{"model": "image classifier", "widths": [48, 64, 96, 160], "mixing": "mixup", "max_steps": 31800, "epochs": 26.1}
Rows from block 3, named by matrix and row number. Rows with one number belong to one channel. Each number is 128 + 32 x the weight over its row's rms, rounded and kept within 0 to 255. All counts start at 0. Numbers have three digits each.
# convs0: first 3x3 conv (model.blocks.3.convs.0.weight, 64x64x3x3), inputs 16-23, a 3x3 kernel for each
# convs1: second 3x3 conv (model.blocks.3.convs.1.weight, 64x64x3x3, transposed), outputs 16-23, a 3x3 kernel for each
convs0.17:139156140161156177131134163151071109142137075130087108129148113117110123174132123106108117143158165139158080142093161157115171145150135131110110084110103164157157160061111151095098179153096102100189094099098060052107
convs0.18:124137119164076140112120125140089151135102102100152119109113130122154182101125113131090106112131103136158102142100077141075144164113167109100117128106102122168117108110084107112132114130136113109130147148165095136108
convs0.19:177132160077091091141076057140097121119136115156180130128139141134123077126111146131129117169139112163091054175180168124117122160086018214170114176199175140133141104152068143113111106171114104177129109178138172106082
convs0.20:085184165136083108097115097104125120111127082137148083114105091071210112135142078124132116129090166073090139168078158187107131158133093109140170097092128086159137111132075155189072182193093140125145137152068144126093
convs0.21:139145084103090141130054134184101142164096164172152161083109138128115131088124097114095125095146169094162127097106089100171174116109092048156151098159155121089117138151140084086152115133126107098096084105142078153124
convs0.22:177190110148173163130172117094078076113109155067136098130137153141092122103128144177114132141112111170120145116166076133119125097076130145132109141174165064128163116139113080147088147089109180156143094103088158118110
convs0.23:142094096066070100133131105090117081121137134165076065130178109117111073092178127209189128144081097141103099154134181198169083169079065164142119112137149148091112094070087157120149162181147110193158153120153130076143
convs0.24:161124107120113109163114162117130082156154133115128096134102153194089149146193143088160164150124042183126086122162120091101112172116101145117126124069089100115090061116070080122101170174153069095118122119110132082131
convs0.25:117164137102131096102099172153147118155124178104124129126056173161097128131141156189107062142128158168160155129102112081153117045136164075095101122083109141163165119076137111112160150142165013066184064157203146169118
convs0.26:143147103160117126126100128064148158188146076156143135128120150173151170181159104110177145117146146098093123128091141164140146083117154121105146171157105164088112116180173136144139191135105120194176182131128116085146
convs0.27:073125152139158182082158171182123167160177126136098141118199124178132133131129065129133146090093090131083116143138092115172175154073091142151143169146176189079110121152096120164109125199133114156150152160161193144129
convs0.28:129121164148209185148185163119167107140091138072120154117101114134156146114082122153094100108169130175135189153207160181161100094123113103115114131146142128173138191114120134147166155143102190092116138146122150159103
convs0.29:144145138151105128164201115210156097153128077143139063130199204106088231115062137134116148144184083088162113148129096135158132064090112154101180090075062163134105121092174097074149126157141070106119119091108172122144
convs0.30:159162114132142112106099132175142165118096136153120173134201150146180120098122059148126056156124115141059176117091094054187177142197137097138127124135103124158101097127149098123143096107077098144133137158135103156108
convs0.31:169103055136130106145103124123173192190128149064136086089105106120132151090131114152143159199144095133120125135149136113130190160108154178094098135127136156150156133109105134141113158153138135070103127154131131149111
convs0.32:143123113105122100084112103115111115107108153102168136157152091168165091091129092128150102104136104107136162146085129086104150139112112187167144128147115080106137158103136117113075066177138092097150086115155108099099
convs0.33:132203102105156094152144124107127146109163120089083087153116142143172139183159158108138106127157143091134141135140091164171118128146067112187133153101166135138146124099107115136080126188142103117069118126177115112097
convs0.34:171144102087164142103155143085130108079117114122106124161143088153144109138103124128123131152131163073118076119089160144119099098078097148137171143088162169144136136102141099152175177136120190215122132140129085071099
convs0.35:136127156167200145104193088098128131121109131148145101157151120112161102148116100120106105161204187077140098080118154130187142173185181125141116107152178155135160172148131081107150088134189186147046145119108150136199
convs0.36:133070135090148131132248149101115106078141169094183149141124138158172173177135113137142133127140087118131095133112132089100085129112133121134084137084155171145158127124104115143090110104117110110097116101119159066049
convs0.37:135131133127100113171190178094160172080188122106138145098081150083078125186108097123110155125170116105094119115140140124117157078087161119132121166142157084128124139126107169215173106144097131167144140116086149129139
convs0.38:121113158161129147153076135076184114113151152090079144150095078172095078122101106083138168137111081162109088107156174134158154082112141089133076153131138137125163178153155145113132158135155139053094192151122129128103
convs0.39:090085107194166137156185159120132174123077114115147124105093094191138056181133135095130136167175135104117145124109082137134121122143158124132106160122121130111150146092119175233131128122117144111096136103095166140080
convs0.40:145122148132116126124119086126105150148125145155124124187167083174175087144083122121041063099123142109132153095096111139064046153141145135120111129114082138150118160143120140149160122143102144202104155160132111094101
convs0.41:108101114112101139137104138125135145109112116117132121124109147139098130104088132149140180085102115193159094103067170089057203071135173111139121095142111153134137124086122124091130160131150168098124156060110091076106
convs0.42:133107135134085130165097123098154181141138181118093144176112130084106125164118145121096144102143133112137143139143119158164049093125101104074135112108098111173135127134174132089115079131093148116067091180081165166111
convs0.43:123169067137117095148128109133114104140135136092133129105094084152100109142124088148059066089065108120172150134110066096100116075117181169175149165205092126149091103147110083191122120214092158153101124115103087176122
convs0.44:102079119103126160132147168161121149145136114114120208109075065125090102089109132137171135171081115133107126152149049141122074105127111132177120148054089110159113180130091109094098102100127168147141110134081119158138
convs0.45:162124128134106160108166092142103129141114098155077143099082096073119172156178176063146159133092182064143110140104076108134145088094113122098146124138095048125117143142096152136093186187103128120100178165101163141082
convs0.46:100109112059133164154129119079162125098136096153132142177136115160119096128127094067109144106098115151103097130127155074097131114111117114186204096160163114152161128212135204198134223105131191167104060131045079140124
convs0.47:110129123137170116118174141100122144098089122126069102192171073108094104148115164083099100088216216105123098193105138181130164106125129116116118097154166116120090152150080137082062114136080147209144063150137129089132
convs0.48:131074143037087097158089152136233063244242035126064162169156101157111097126079166163130135140100143130147140133097114105113139147154122127140113141180102172112120119157160150117092145101127171157096136199122088118116
convs0.49:094118092116112157131125119075113111095166146085120115164118123125100097121145103124068173181085125214158097073190179076139138163133084140106119120147088182190066152178129157122099143099100138174098133179128115109108
convs0.50:096098118114159117108175148118093093112071128132138126124187143113192158122142123153174118114168083125125115146177114101151101075132105081097129185130114149153129105122082108122128105122044088146143123107089150120115
convs0.51:101133161083117149087133117177084144132101170116107130111094112132066143143087113138137152109132217092134153122095157151067193130070103193144156092128172098137155064077157111149190163159158129122119170145147104132185
convs0.52:124159161128180093131105135138138150115106139152118085108099119135097147073131146135131096145099098144114121101145116100096114084160067112082139118148122089100093137139162128119105117108137118085145103168255138165128
convs0.53:107158120135119168132150160148127122114139172113085071147096155144110125171132146118139089132082117151136143130111094121135120096147114113172155050167255043084128153073071130152138062128151136140168135144118132110099
convs0.54:146179196104122097108138131158093103080115170181162114073071097071133192101166146045101101112175167145156134114136147115062088080122151113132133138184119147134093146091139132094117130092116130115120094130123138123090
convs0.55:127155127134130163127134125113174152098107160148122187148128106241133141159129151102124137135146095162102150109114168092083163161148181134081137133154099157165113105098134167178090144117127197159048136087069091115123
convs0.56:153162102156176125102162131126143135124096110128082149151157098139094075124061134128128084149166136071097116132121101172145126112117134160147159176161141126111134165120127116103089193097182149184111112132122131104115
convs0.57:113113120120146116133109163092053116142157167140147104190163141140116098141057113119068116111144207086147164077139129145195087123134152120103096084165131074144156148164087147124122175102085216173089116172095093092131
convs0.58:111129173105152150137123165180132128126099115124112112106144080083191114162138180078115125099102139146120144150110151115088073115073086139133141138142167121139144131111081128129152065158195168169158163136055142107047
convs1.17:161171142147194103115168149102123167097134155117183112188140137139094113107126078142129150140121043123082081183177113120186159127171122085133197128110215139138092154099134130113122136111031150119104131058078065087092
convs1.18:144091131169165107125112125113079132101057129126062101105138132073176138116169123095121129137154136158123074211211044176158103095151128107141153160135119101123084124140115135156161136205162153203156155153075107139144
convs1.19:126101107143152140080128146117139119127074138107165104170089110209080068164085133120102117117127100060129116099146119070151185115118150155080101069091146112077162090104120036096159126114166132106089161168153119098121
convs1.20:117144158136131066120092123151045056158104092061058100133050151145144223105161196186151151153153122109083132185135088112085081106125127100111202169147121040116129102112108146105126177138145067089087130140136171152153
convs1.21:165170121136140158135093112099124118149173154209172142154135161163091075091047088174173095108079085064129194140111097135112098134111110182142131119101121106049026105121145099163117146132133157123141164139069137077061
convs1.22:098108144111137143107109085177138141137119138152126144142160129149165103119089110073165087136102087111125138164149103068170119087071152181123134091110101168094139153174079122133151047087135128142072155069116107038099
convs1.23:121105090122140120142122115177112100066116077112094109095077129138139108099100112162137065124124061109131135159161087111117048111126066095133150106165115192119085133126097164133061126107052051136134070102114131142132
convs1.24:120068115105064126101056124120101157143095069121087136101132122156174096117148116109143090145142122119043109075086076110128117145099127164105136153090135168114146099046080127063139136111118148096055107087082134087155
convs1.25:130153120145137121124100071111111138159133100138129107119112092149169114082195217176181182138108104095095066096126183105125192085113123096121159112127085124141100099098146076121163128167138177149139106115096066142170
convs1.26:091109113067075142139107120129139113133103081101107158179145111140163147097190167132100133106138156153157185149127182172135092127113107137144098153126162137129143205141121158160164097102102132158087148135088130124147
convs1.27:124146096138196130184191152175186094146144124090145087156146140191110111200102129121119053196120081134143112122186099132118140147143128161178131151182121124133136153131124109128115119132122146182180158102113191132070
convs1.28:089095068179105120148165132145114131105130169164095157158120128092093074066125076113114069132083132099135127112113150084154132119097118107081123044047160125099186114137102102150125132179135182118189081116151115169088
convs1.29:142095167080184194098144160134110081110106120060057136113114054158200137081213180116154142151103100153090092133126134126120125139103088109109103147134112141078044096154156138185138150104090090114108078108121064096144
convs1.30:134129159095126152158162107141157146187192190119180172186151151142105123104107101124086093118116124108103077163190150125141149140154133140128094153135143149142144181105125165165093091095122201153134204162177221233211
convs1.31:115118078136131157133129079178134160167171108168185176120067173127149164106112142176142097171115030080144066145181096099129105114108119094121095132121083139134095159120113054149051073128064128125108084080167073161184
convs1.32:144098129132132135120138099135079121141105155127108139095147198111241209095129163091148120127095112175078108167144139112179154097087148114151164162148100093096119150128159152161133100089132162169179080117145123083128
convs1.33:163162107188160169109161192140114143129133130134117142077128128063176140047159147172143156141133129098043132126122098161071077141127141104140137128181132130053103159106154138094139142105137123112134080117155117102085
convs1.34:119126143132111114073045068122079107127105055103106131089197167112142091168064113185201124078112062099098100086107146153091075108158061162123085123161101114139110178182116119133159112133132139183170096136178128098117
convs1.35:128147152112132063136134104219103118103101140057096167100083135104109123145196165155141194170136104100082084147128092142113184133099141104189119125173167112146179104097119107146153094132154071146074116113126141099100
convs1.36:104074115145183218188159132117091097120150077107131079111088091125117082122168125088086102068075153103113098125123045104145109123076131130155133134129055148128119149114117095029095059067147149135070134065102147167129
convs1.37:186127132167138147100150165099102155119048105159081097124109141065110189132199120100105072154123086156117107126155127144106138174131167095141130115177117128155080153206218143170215120173118078159123155173143179166080
convs1.38:092179156118134137176143163084147138156111100176122111189093059142037122121079164140141092141114108144127110140090082104095116144099130144107126110090116125154135131159112101160164086133129120134109049110091130164115
convs1.39:163131117138108116147177205187114107164170088132128121124133157155069099117122104139187070192108118234108133086149164155129143160188162094091119129132116164161189149102162165121111173170131183112083128099113139123100
convs1.40:121161190107159154130142163159150083174142141144169134135147140133083104119143141106126115149106097130092141138158135163178110060062101126154113093106140151130149166119112120113109168141129162167137081176136130176160
convs1.41:096114141133082133145135134115147116091085142114119083096098150051113227049135218150124102089106121149108129138096104097108091124158137037161138077179169059143176109106119156188151151154133159111129090091183123112149
convs1.42:104072072142113081169165153143172150190141148097133177136138113076139186133178192122139081091074104125092144131158129111132150116131119104118148122116069157143102088076161126118109057151134133059073139087142153114147
convs1.43:094086099121052084151118164127147111118110108149118091171156162123068134194147104143139180217121087191115104117111147109118130080102068124152114090140128109172255177135191094156152115119104090087076125099147139107171
convs1.44:120145145182127150082146095131184137131157105171123154161128170143148100152156126131127074135135156160166170073126133115087087186102101139090135139154133127061123115094137137125102112134072159105124174089214129097131
convs1.45:110084132104150120068061080139156101126105183159122079058114178069164205149160062129113113147188126172172122149149147079091135147096101169179140162121083147187120147149083183180120155129089072140176178148188152161145
convs1.46:184150131123108139107128184178129079171073134082101152086119224124109117093087071144174141119110120114112143117077083120079098159168137104098116182204183111163096095113125145116145114136148142092144131104132094110100
convs1.47:123162118139115149132117152161138117098133119145088119122124162121177136084090099255226093241198108148118050168134098175151129165171106141147150049143137117095170057072136089125113130114148131134108142125095166130107
convs1.48:140140138140102136076117176086171182123145186187145140065167153124128118075126065095062116086102148170138110122128100102118109126147153145184130068125156116140086116124128088158163140135113109120172101094119122112135
convs1.49:114142137056105074101094073158132067144107127126107111132144120144205120125197199065113108151175043168139078135143073143155131131081181159113108143133170146158163158150158079114134107084127171178216110140153180123134
convs1.50:117112136134108078108084113112095088125164092119135066145131115154156140030154149164100058190098099102144143113121099185194156120151122123099191120137140108124184133130118086151116138097102109075087135105085106054101
convs1.51:122137125115135108126132163148139128181090066123119063118096083106085130111098157104147140097147147127086127089125131098172155081114113125111116177125131096063086096162123098164135101098106129171153144139121113106101
convs1.52:162176107073133172128190157082118110121156119083117158130191127149223088165166119129094123168148104145127121100093112174140052162176142167126121157103085145150122141174073234129078116141123106143157121209171200127105
convs1.53:114114095067147082165124151120149159103119120127145126106121146099152178088159179184161086131119086063169101187167125128132112097126089185165174130184200137124106152165155153151145149146169158142119117108096106113118
convs1.54:112120124148133179086137131130144114165148122133125101128155139122213180170151105141183157110148123132158140128129125117147083088068126102145121190171137126157140133121092145119073100092100152106116144123130135121098
convs1.55:110141090106095121126114152097177125159155108128085098110081091086153118107163203136159085154113069161099084117125108103105083078087093136116163104062124164213145098104138113111108063065104107115110087109104109120124
convs1.56:136163130122131113152172194065140125134180134131156170103147077132145100140103113122107143134151147104200138162103132139192118097144171168152093134151123097139113105101049143146125110146134143114122150127134154144139
convs1.57:135176126207184144169156169182121093156111126109162156134112087173101113144138163228174180138105096074101115112133162189139136128130135156182138119181106157180128128145125155151135150158159122133132106091165129119133
convs1.58:144123105129108101134149150075148123124074111111126091121176147211152091060059119126183106164134117200145114104091125131117157089118102194101082157165119071140132160118173101142161096086135110126142182133152125134186