{
  "dataset": "photos of plants, animals and fungi (iNaturalist)",
  "depths": [2, 2, 2, 2],
  "lr": 0.0017,
  "merge_dims": true,
  "epochs": 26.1
}
Rows from block 4 of a small image classifier, named by matrix and row number. Rows with one number belong to one channel. Each number is 128 + 24 x the weight over its row's rms, rounded and kept within 0 to 255. All counts start at 0.
After each channel's rows are labels from the 100 images, of 14976, where the channel reaches its highest value: "strongest on" is what is common among them. Only what is clearly more common there than usual is listed. The data: photos of plants, animals and fungi (iNaturalist). In brackets: how many of the 100, against the usual share in percent.
# convs0: first 3x3 conv, stride 2 (model.blocks.4.convs.0.weight, 96x64x3x3, each kernel summed), inputs 0-63
# convs1: second 3x3 conv (model.blocks.4.convs.1.weight, 96x96x3x3, transposed, each kernel summed), outputs 0-95

convs0.18 [116 129 196 115  73  98 118 118 102 162 124 129 110 136 154 119 156 107 127 121 162 131 145 161 118 144 128 124 163 119 120 192 120 137 114 146 113 195 132 133 150 134  98 145 118 109 117 100 144 129  85 129 170 129 116  98 128 118  98 105 130 117 127 118]
convs1.18 [172 131 170 144 139 135  85  87 144 102 172 102 120 140 173 125 136 130 112 145 156 146 169 160 191 106 135 146 110 123 141 113 163 147 139 101 128 117 163 156 122 142 100 130 104 108 126  90 101 119  94 114  93 104 158 143 122 155 141 103 152 119 131 126 185 110 126 113 110  98 100  89 117 106 150 113 142 101 139 127 109 121 161 140 117 108  89 121 108 153 138  91 137 130 108 124]
strongest on: order Lepidoptera (74 vs 13.7); family: Nymphalidae (41 vs 4.6); family: Lycaenidae (29 vs 1.6)

convs0.16 [155  75 142  94 114  98 133 136 151 143 139 121 178 149 143 109 117 136 115 159 147 153  82 121 164 103 146 130 106 146 111 116 193 147 127 118 110 143 147 146 100 124 171 156 108 152 131 123  91 121  97 107 111 122 112 171 125 124 137 109 114 133  91 153]
convs1.16 [ 98 125 109 107 141 112 151 121 139 137 163  97 127 108 142 130 109 127 118 121 129 139 114 119 148 105 130 151 123 160 155  95 113 152 101 159 102 121  75 117 109  73 121 122 122 123 131 114 134 146 106 111 117  99 145 127 125 152 105 150 119 118 135 137  85 136 105 100 155 152 118 119 122  45 123 109  87 148 152 119 133 137 129 100 161 141 120 113 138 156 122 133 138  76  87  41]
strongest on: phylum Arthropoda (64 vs 30.9); class Insecta (63 vs 29.2)

convs0.27 [168 125 112 120 155 101 130 115 103 149  97 149 136 131 141  89 160 141  86  73 163 124 130 135 140 178 141 134 174 130 125 100 125 158 104 169 137 166 117 118 150  95 150 127 121 116 139 132 117 136 130 139  85 132 137 173 123  98 129 137  94  88 152 119]
convs1.27 [163 137 111 138 148 117 128 141  91 115 145 119 153 139 109 111 134 166 112 143  99 147 124 148 163 126 102 103 119 108 132  91  97 150 126 106 126  99 134 115 149 193 186 135 126 135 161 132  67 112 105 118 139 114 148 109  98 112 126 106 134  92 117 127 164 121 138 167 110  77 104 129 123 106 110 152 191 118 155 110 117 133 142 150 118 151 139 105 119  94 124 130 179 118 132  91]
strongest on: class Aves (83 vs 55)

convs0.8 [147 131 119 128 110 182 131 136  90 131 134 128 100 148 108 160  87 132 122 129 150 139 101 117 134 152 109 127 116 130  72 122 123  79 117 166  88 142 114 135 112 112 121  88 127 155 132 146 185 135 137 141 149 119 111  95 103 119 189 131  92 129 158 115]
convs1.8 [120  91 139 148 126 125 144 143 148 142 159  93 148 130 139 130  96 126  92 119 129 135 114 165 123 157 131 104 153  98 130 121 139 101 176 122 116 134  93 123  93  90 159 143 169 126  90  88 136 154 124 123 122 109 113 187  95 109 142 124  87 169 115 133 126 124 140 133 136 116 164 111 129  81 100 144 122 125  93 180 121 127 112 100  95 110 135 120 115  92 138 173 108 116 111 182]
strongest on: phylum Arthropoda (93 vs 30.9); class Insecta (91 vs 29.2); family: Syrphidae (33 vs 2.1)

convs0.60 [165 128 125 136 140  97 163 138 115 141 133 190 102 136 129  74 160 122 111 127 123 144 146 134 155 127 110 140 100 115 107 105 179 121 110 173  91 152 147 115 108  90 116 128 168 159 139 130 139 142 102 124 124 155 116 159 175 138 135 123 172 112 142 121]
convs1.60 [115 161 148 156 113 128  79 161 129 119 121 124 141 117  98  72 151 123 143 141 140 151  96 160 119 175 156 138 127 178 118 156 160 117 159 126 136 111 148 109 146  99 145 144 126  96 117 128  80 154  75 103 106 166 126 146 127 104 127 162 122 120 152  96  95 129 128  97 122 112 162  96 129 115 128 141 125  87 155 159 129 136 171  99 113 151 102 149 130 107 112 154 173 127 124 125]
strongest on: class Aves (93 vs 55); order Passeriformes (57 vs 24.9)

convs0.4 [124 184 167 110 123 145 114  68 126 126 136 146 104 109 106 129 144  90 151 117 107 111 184 130 156 120 102  97 109 122 139 133 117  75 127  87 164 152 141 113 147 140  94 100  91 156 106 121 137 124 120 114 141 111 126 170 144 130 111 128 113 101 143 143]
convs1.4 [144 103 103 121 101  97  88 138 147 168 113 119 144 142 120 144 151 116 165 113 131 129 109 107 113  96 121  97  97 136  99 136 122 143 132  85  91  98 161 113 124 117 138  97  84 125  66 144 163 148 128 129 119 124  94  85 120 123 151 127 124  98 133 161 126 164 144  75 135 129 123 181 126 100  97 123 146 151 105 109 147 101 115 131 138 144 137 144 169 146  77 147 130 145  97 151]
strongest on: class: Insecta (63 vs 29.2); order Lepidoptera (57 vs 13.7); family: Nymphalidae (35 vs 4.6)

convs0.5 [199 133 150 121 106 129 134 137 102 142 104 100 132 126 153 133 162 123 111 142 124 193 110 139 128 125 132 115 136 121 174 120 132 122 149 110 111  74 160 121 108 101 101 120 133 131 120 106 104 115 136 177 175 129 127 126 149  80 109 119 122  79 134 114]
convs1.5 [134 188 186 135 109 160 105 140 113  88 134 137 142 112 117 173  90 116 163 156 111 147 150 160 140 114 135 149 111  93 141 155 139 154 109 141 126 190 152 139 155 140 122  74 120 133 129 103 122 149 133  92 105 149  97 196 152 115 159 118 129 117 139 129 116 106 106 131 114 132 176 105 123 120 141 133  93 124 135 109 124 143 122 127 144 118  88 138 125 122 141 140 160 159  94 126]
strongest on: class Aves (92 vs 55); order Charadriiformes (60 vs 7.6)

convs0.0 [140 132 144 107 165 120 130 105 111  97 138 136  98 110 134 152 125  92 129 145 142  82 131 108 161 130 127 100 124 128 120 119 145 157 176 126  99  79 141 105 100 193 131  87 133 138 159 120  95  83 123 158  99 149 166 115 144 148 125 141 160 123 114 112]
convs1.0 [ 95 110 130 117 125 130 131 146 118 165 111 108 101 115 161 167 155 145 132 131 118 143 127 119 122 133 190 129  85 142 124  84 130 122 142 140 143 124 144 108 109 136  97  92 127 115 124 158 120 163 137 138 136 162 143 137 138  98 101 124 164 118 111  89 122 134 114 144 129 155 107 104 154 147  63 129 132 132 117 150  94 155  82 115 117 129 167 112 153 156 185 172 117  64 145 124]
strongest on: order Lepidoptera (44 vs 13.7)

convs0.37 [118 153 119 137 131 134 116  90 106  83  95  95 130 110 106 130 184  92 164 144 148 142 139 109 152 105 156 126 150 149 100  85 122 152 139 125 122 146 141 159 124 115 115 109 145 102 138 122 143 106 136 179 106 136 103 139  97 163 125 106  98 163 124  75]
convs1.37 [111 136 173 124 123 179 113 108 153 165 134 104 116 147  76 139 104 150 104 109 112 138 119  93 105 175 111 168 121  87 124  67 116 111 155 156  83  90 130 122 145 163 131 115  79 102 138 144  94 146 168 116 148 158 167 117 140 121 142 115 108 117 109 110 125 128 116 127 145 131 142 106 136 111 123 105 143  97 137 118 166 116 120 110 150 128 142 155 106 122 118 116  94  83 126 151]
strongest on: class Aves (95 vs 55); order Charadriiformes (38 vs 7.6)

convs0.86 [110 135 115 100 151 177  94 115 104 157 109 125 120 157 106 146 121 101 159 115 143 139  93 135 120 155 161 128 157 131 141 125 108 128  96 124 163 127 170 123 115 133 107 112 103 109 107 104 127  58  75 121 100 170 155 137 104 150 150 130 149 106 122 107]
convs1.86 [117 110 168 108 170 141 100  94 126 177 125 117 115 117 126  78 133 136 109 132 139 139 174 145 153 122 132 122 144  95 113 122 131  90 123  67 130 116 161  83 101 165 132 103  90  88 128 134 111 140 121 121 157 141  78 145 137 165 134 165 125  96 173 114  84 113 132  90 106 123 116 128 108 152 100 146 119 121 138  95 126 133 105 142 109 113 155 133  94 135 146 148  89 122 130 123]
strongest on: class Aves (85 vs 55)

convs0.21 [139 156 129 169 161 124  92 145 113 136  92 138 129 103 115 127 140 125 106 125 131 126 106 163  87 112 119 111 138 178 113 151 140 153 108 109 121  89 114 117 124 126  96 148  95 124 143  95 156  97 144 115 112 122 114 147  85 126 117 134 115 102 217 125]
convs1.21 [129 111 128  81 103 180 112 178 141 118 112 140 157 110 121  87 114 127 107  98 121  91 147 125 122 112 107  98 102  81 137 110 119 137 105  94 135 121 141 131 121 125 111 113 150 135  92 133  68 178 122 170 131  91 124 149 107  92 127 115 132 116 100 135  96 156 129 121  99 150 132 104 125 133 118 104  90 123 152  65 120 103 141 140 134 133 103  93 127 130 105 145 123 104 106  77]
strongest on: order Lepidoptera (47 vs 13.7)

convs0.95 [116 114 158  97  98 136 125 153  80 108 131  69 142 135 125 100 111 115 118 142 152  73 105  78 135  94 112 109 112 120 137  87  92 132 126 151 116 156 133 144 149 124 139 158 154 134 131 121 112 117 147 114 127 159  91 168 119 138 144 119 105 114  88 168]
convs1.95 [148  62 119 133 115 162  90 134  93 114 112 162 115 148 118  97 104 120 133 149 127 120 108  87 159  98 106 164 105 110  88 144 148 161 149 146 141 139  77 132 134 162 109 122 113 100 140 100 142 145  87 112 141 138 151 126 107 169 122 127 107 137  89 119  87  66 112 107 114 141 110 167 125 106 163 102  98 124 108 109 130 103  94 123 140 137 124 129  92 115 119 108 147 115 107 127]
strongest on: phylum Arthropoda (65 vs 30.9); class Insecta (64 vs 29.2); order: Lepidoptera (38 vs 13.7)

convs0.39 [113 156 134 123 124 125 136 120  85 131 109  86 121 136 123 141 127 100 143 135 114  89 156 103 123 168  99 114 145 112 117 186 122 135 116 145 144 122 171 149 130 144 127  81 160 126 106 113 117  74 114 115 126  78 139 125  89 111 111 135 175  86 151 107]
convs1.39 [123 121  95 145 120  88 109 125 156 127 186 140 141 130 137 115 118 137 108 119 100 156 114 121 133 122 153 132  96  98  76 120 160 101  74 131 151  86 160 146 106 134 153 128 135 136 140  99 130  77 170 117 112 158 111  93 110 136 119  93 132 147 100  94 154 130 136 114 105 129 120 148 157 133  87 109 118 147 142 139  89 138 119 103  99  92 150  87 145 109 176 154 115 113 113  99]
strongest on: order Lepidoptera (44 vs 13.7)

convs0.75 [128 129 104 138 122 133 128 141  90 117 107 176 153 105  79 149 150 124 152 149 151 109 131 121 177 134  83 191 108 179 112 149 118 111 125 158 156 112 132 168 141 147 154 113 113 160 135 141 119 126  85 103 131 134 114 102 145 107 151 144 123 128  98 111]
convs1.75 [121 155 127 156  87 142  93 123 122 137 137  94 147 124 126 119 155  73 113 111 150 103 131 103 150 131 157  89 112 135 122  99 163 128  92 142 129  92 117 131 143 113 136 119 114 147 116 156 153 105 144 127  87 138 108 144 160  83  94 101 105 138 143 111 115 141 147 116 139 157 149 133 137  47  94 125 135 109 115 130  88 149 173 129 109 137 124  73 123 124 144 151 105 165 116  88]
strongest on: class: Insecta (92 vs 29.2); order Coleoptera (55 vs 3.2); family: Coccinellidae (46 vs 1.7)

convs0.81 [130 106 208 138 126 132 107  83 129  95 129 164 127 134 155 131 117 119  91 177 148 105 168  98 112 116 115 132  94 125 123 132 130 129 122 165 104 106 137 117 124 143 134 153 137 115 112 170  94  92 141 124 112 117 148 116 113 169 127 136 108 108 178 146]
convs1.81 [ 84  89 148 156 143 115 182 118 109 109 118  96 116  85 189 184 151 124 162 129 111  83 127 133 172 159 127 138  98 107 172 108 119 123 123 109 111 137 140 115 127 123 137  97  92  80 142 125 166 137 106 161 149 108 109 113 135 137 109 111 122  77 117 142 163  89 135 121 143 149 123 134 127 102 148 126 100 152 127 112 123 113 130 113  94 131 145 101 111 134 140 128 126  94 158 118]
strongest on: phylum Arthropoda (84 vs 30.9); class Insecta (82 vs 29.2); family: Nymphalidae (42 vs 4.6)

convs0.59 [102 132 136  98 125 131 142 130 129 131 116 187 123  94 137 176 185 106 152 149 127 126 165  95 109 129 114  98 125  68 128 121 128 110 156 118  97 162  97 138 155 116 116 145 125 125 127 148 127 103 105  79 121 122 181 121 139 127 111 143 163 104 110 132]
convs1.59 [132 108 121 138 139 136 110 111 170 133 133 144  96  90 108 105 106 124 161 112 119 129 140 121 144 141 157 145 116 171 139  88 124 108 156 121 106 111 183 103 138 127  86 162 158 142  97 139  79  86 131 131 147 130 130 122 137 106 109  85 138  70 132 122 124 137 155 126  99 142 121 174 129 142 133 130 197 102 122 120  89 123 148 145 138 146 146 125 191 136 113 165 120 100 128 137]
strongest on: order Lepidoptera (47 vs 13.7); family: Nymphalidae (28 vs 4.6)

convs0.11 [123 143 134 159 119 110 112 116 120  97 112 136 136 120  88 128 113 158 141 127 144 141 118 146 129 182 124 111 158 131  91 139  99 136 168 120 146 124 127 109 131 145 147 123 114 103 110  95 132 202 104 182 162 110  84 152 164 130 131 140 101 137 174 148]
convs1.11 [168 116 147  83 111 182 114  89 104 105 105 133 136 156 109 150 104 148 120  91 131 123 123 129 121 140 113 137 117 121 109 148 150 141 130 141 129  99 125 135 138 179 101  97  85 133 100 125 116 132 149  94 126 137 150 131 151 117 146 127 104 141 143 150 199 124 149 173 148 131 153  88 127 128 106  86 128 106 162 149 158 144  73 132 114 182 132 136 124 127 145 137 173 152 105 113]
strongest on: class Aves (87 vs 55); order Passeriformes (58 vs 24.9)

convs0.76 [ 96 129  76 173 135 176 100  92 147 132 134 179 101 106 110 135 136 105 162 128 131 149 139 145 159 131 117 144 131 102 117 151 115 148 106 135 105 137 117 141 125 161  93 104 129 117 139 151 116 171 123 134 109 100 114 146 126 105 170  90 107 152 102  86]
convs1.76 [142  84 162 124 123 154 130 154 142 141 119 119  90 137 106 111 134 105 134 132 133 113 128  94  95 144  92 109 141 120 147 148 141 126 119 131 143 128  79 188 114 130 184 137 108 125 118 108  89  63 113 118 107 116 175 141 116  81 118  85 138 141 129 124 125 118 129 146 147 137 125 113 104 111 136 115 156 114 100 153 113 141 138 126 183 127 120 139 143 115 150 139  58 150 124  75]
strongest on: class: Insecta (95 vs 29.2); order Coleoptera (54 vs 3.2); family: Coccinellidae (46 vs 1.7)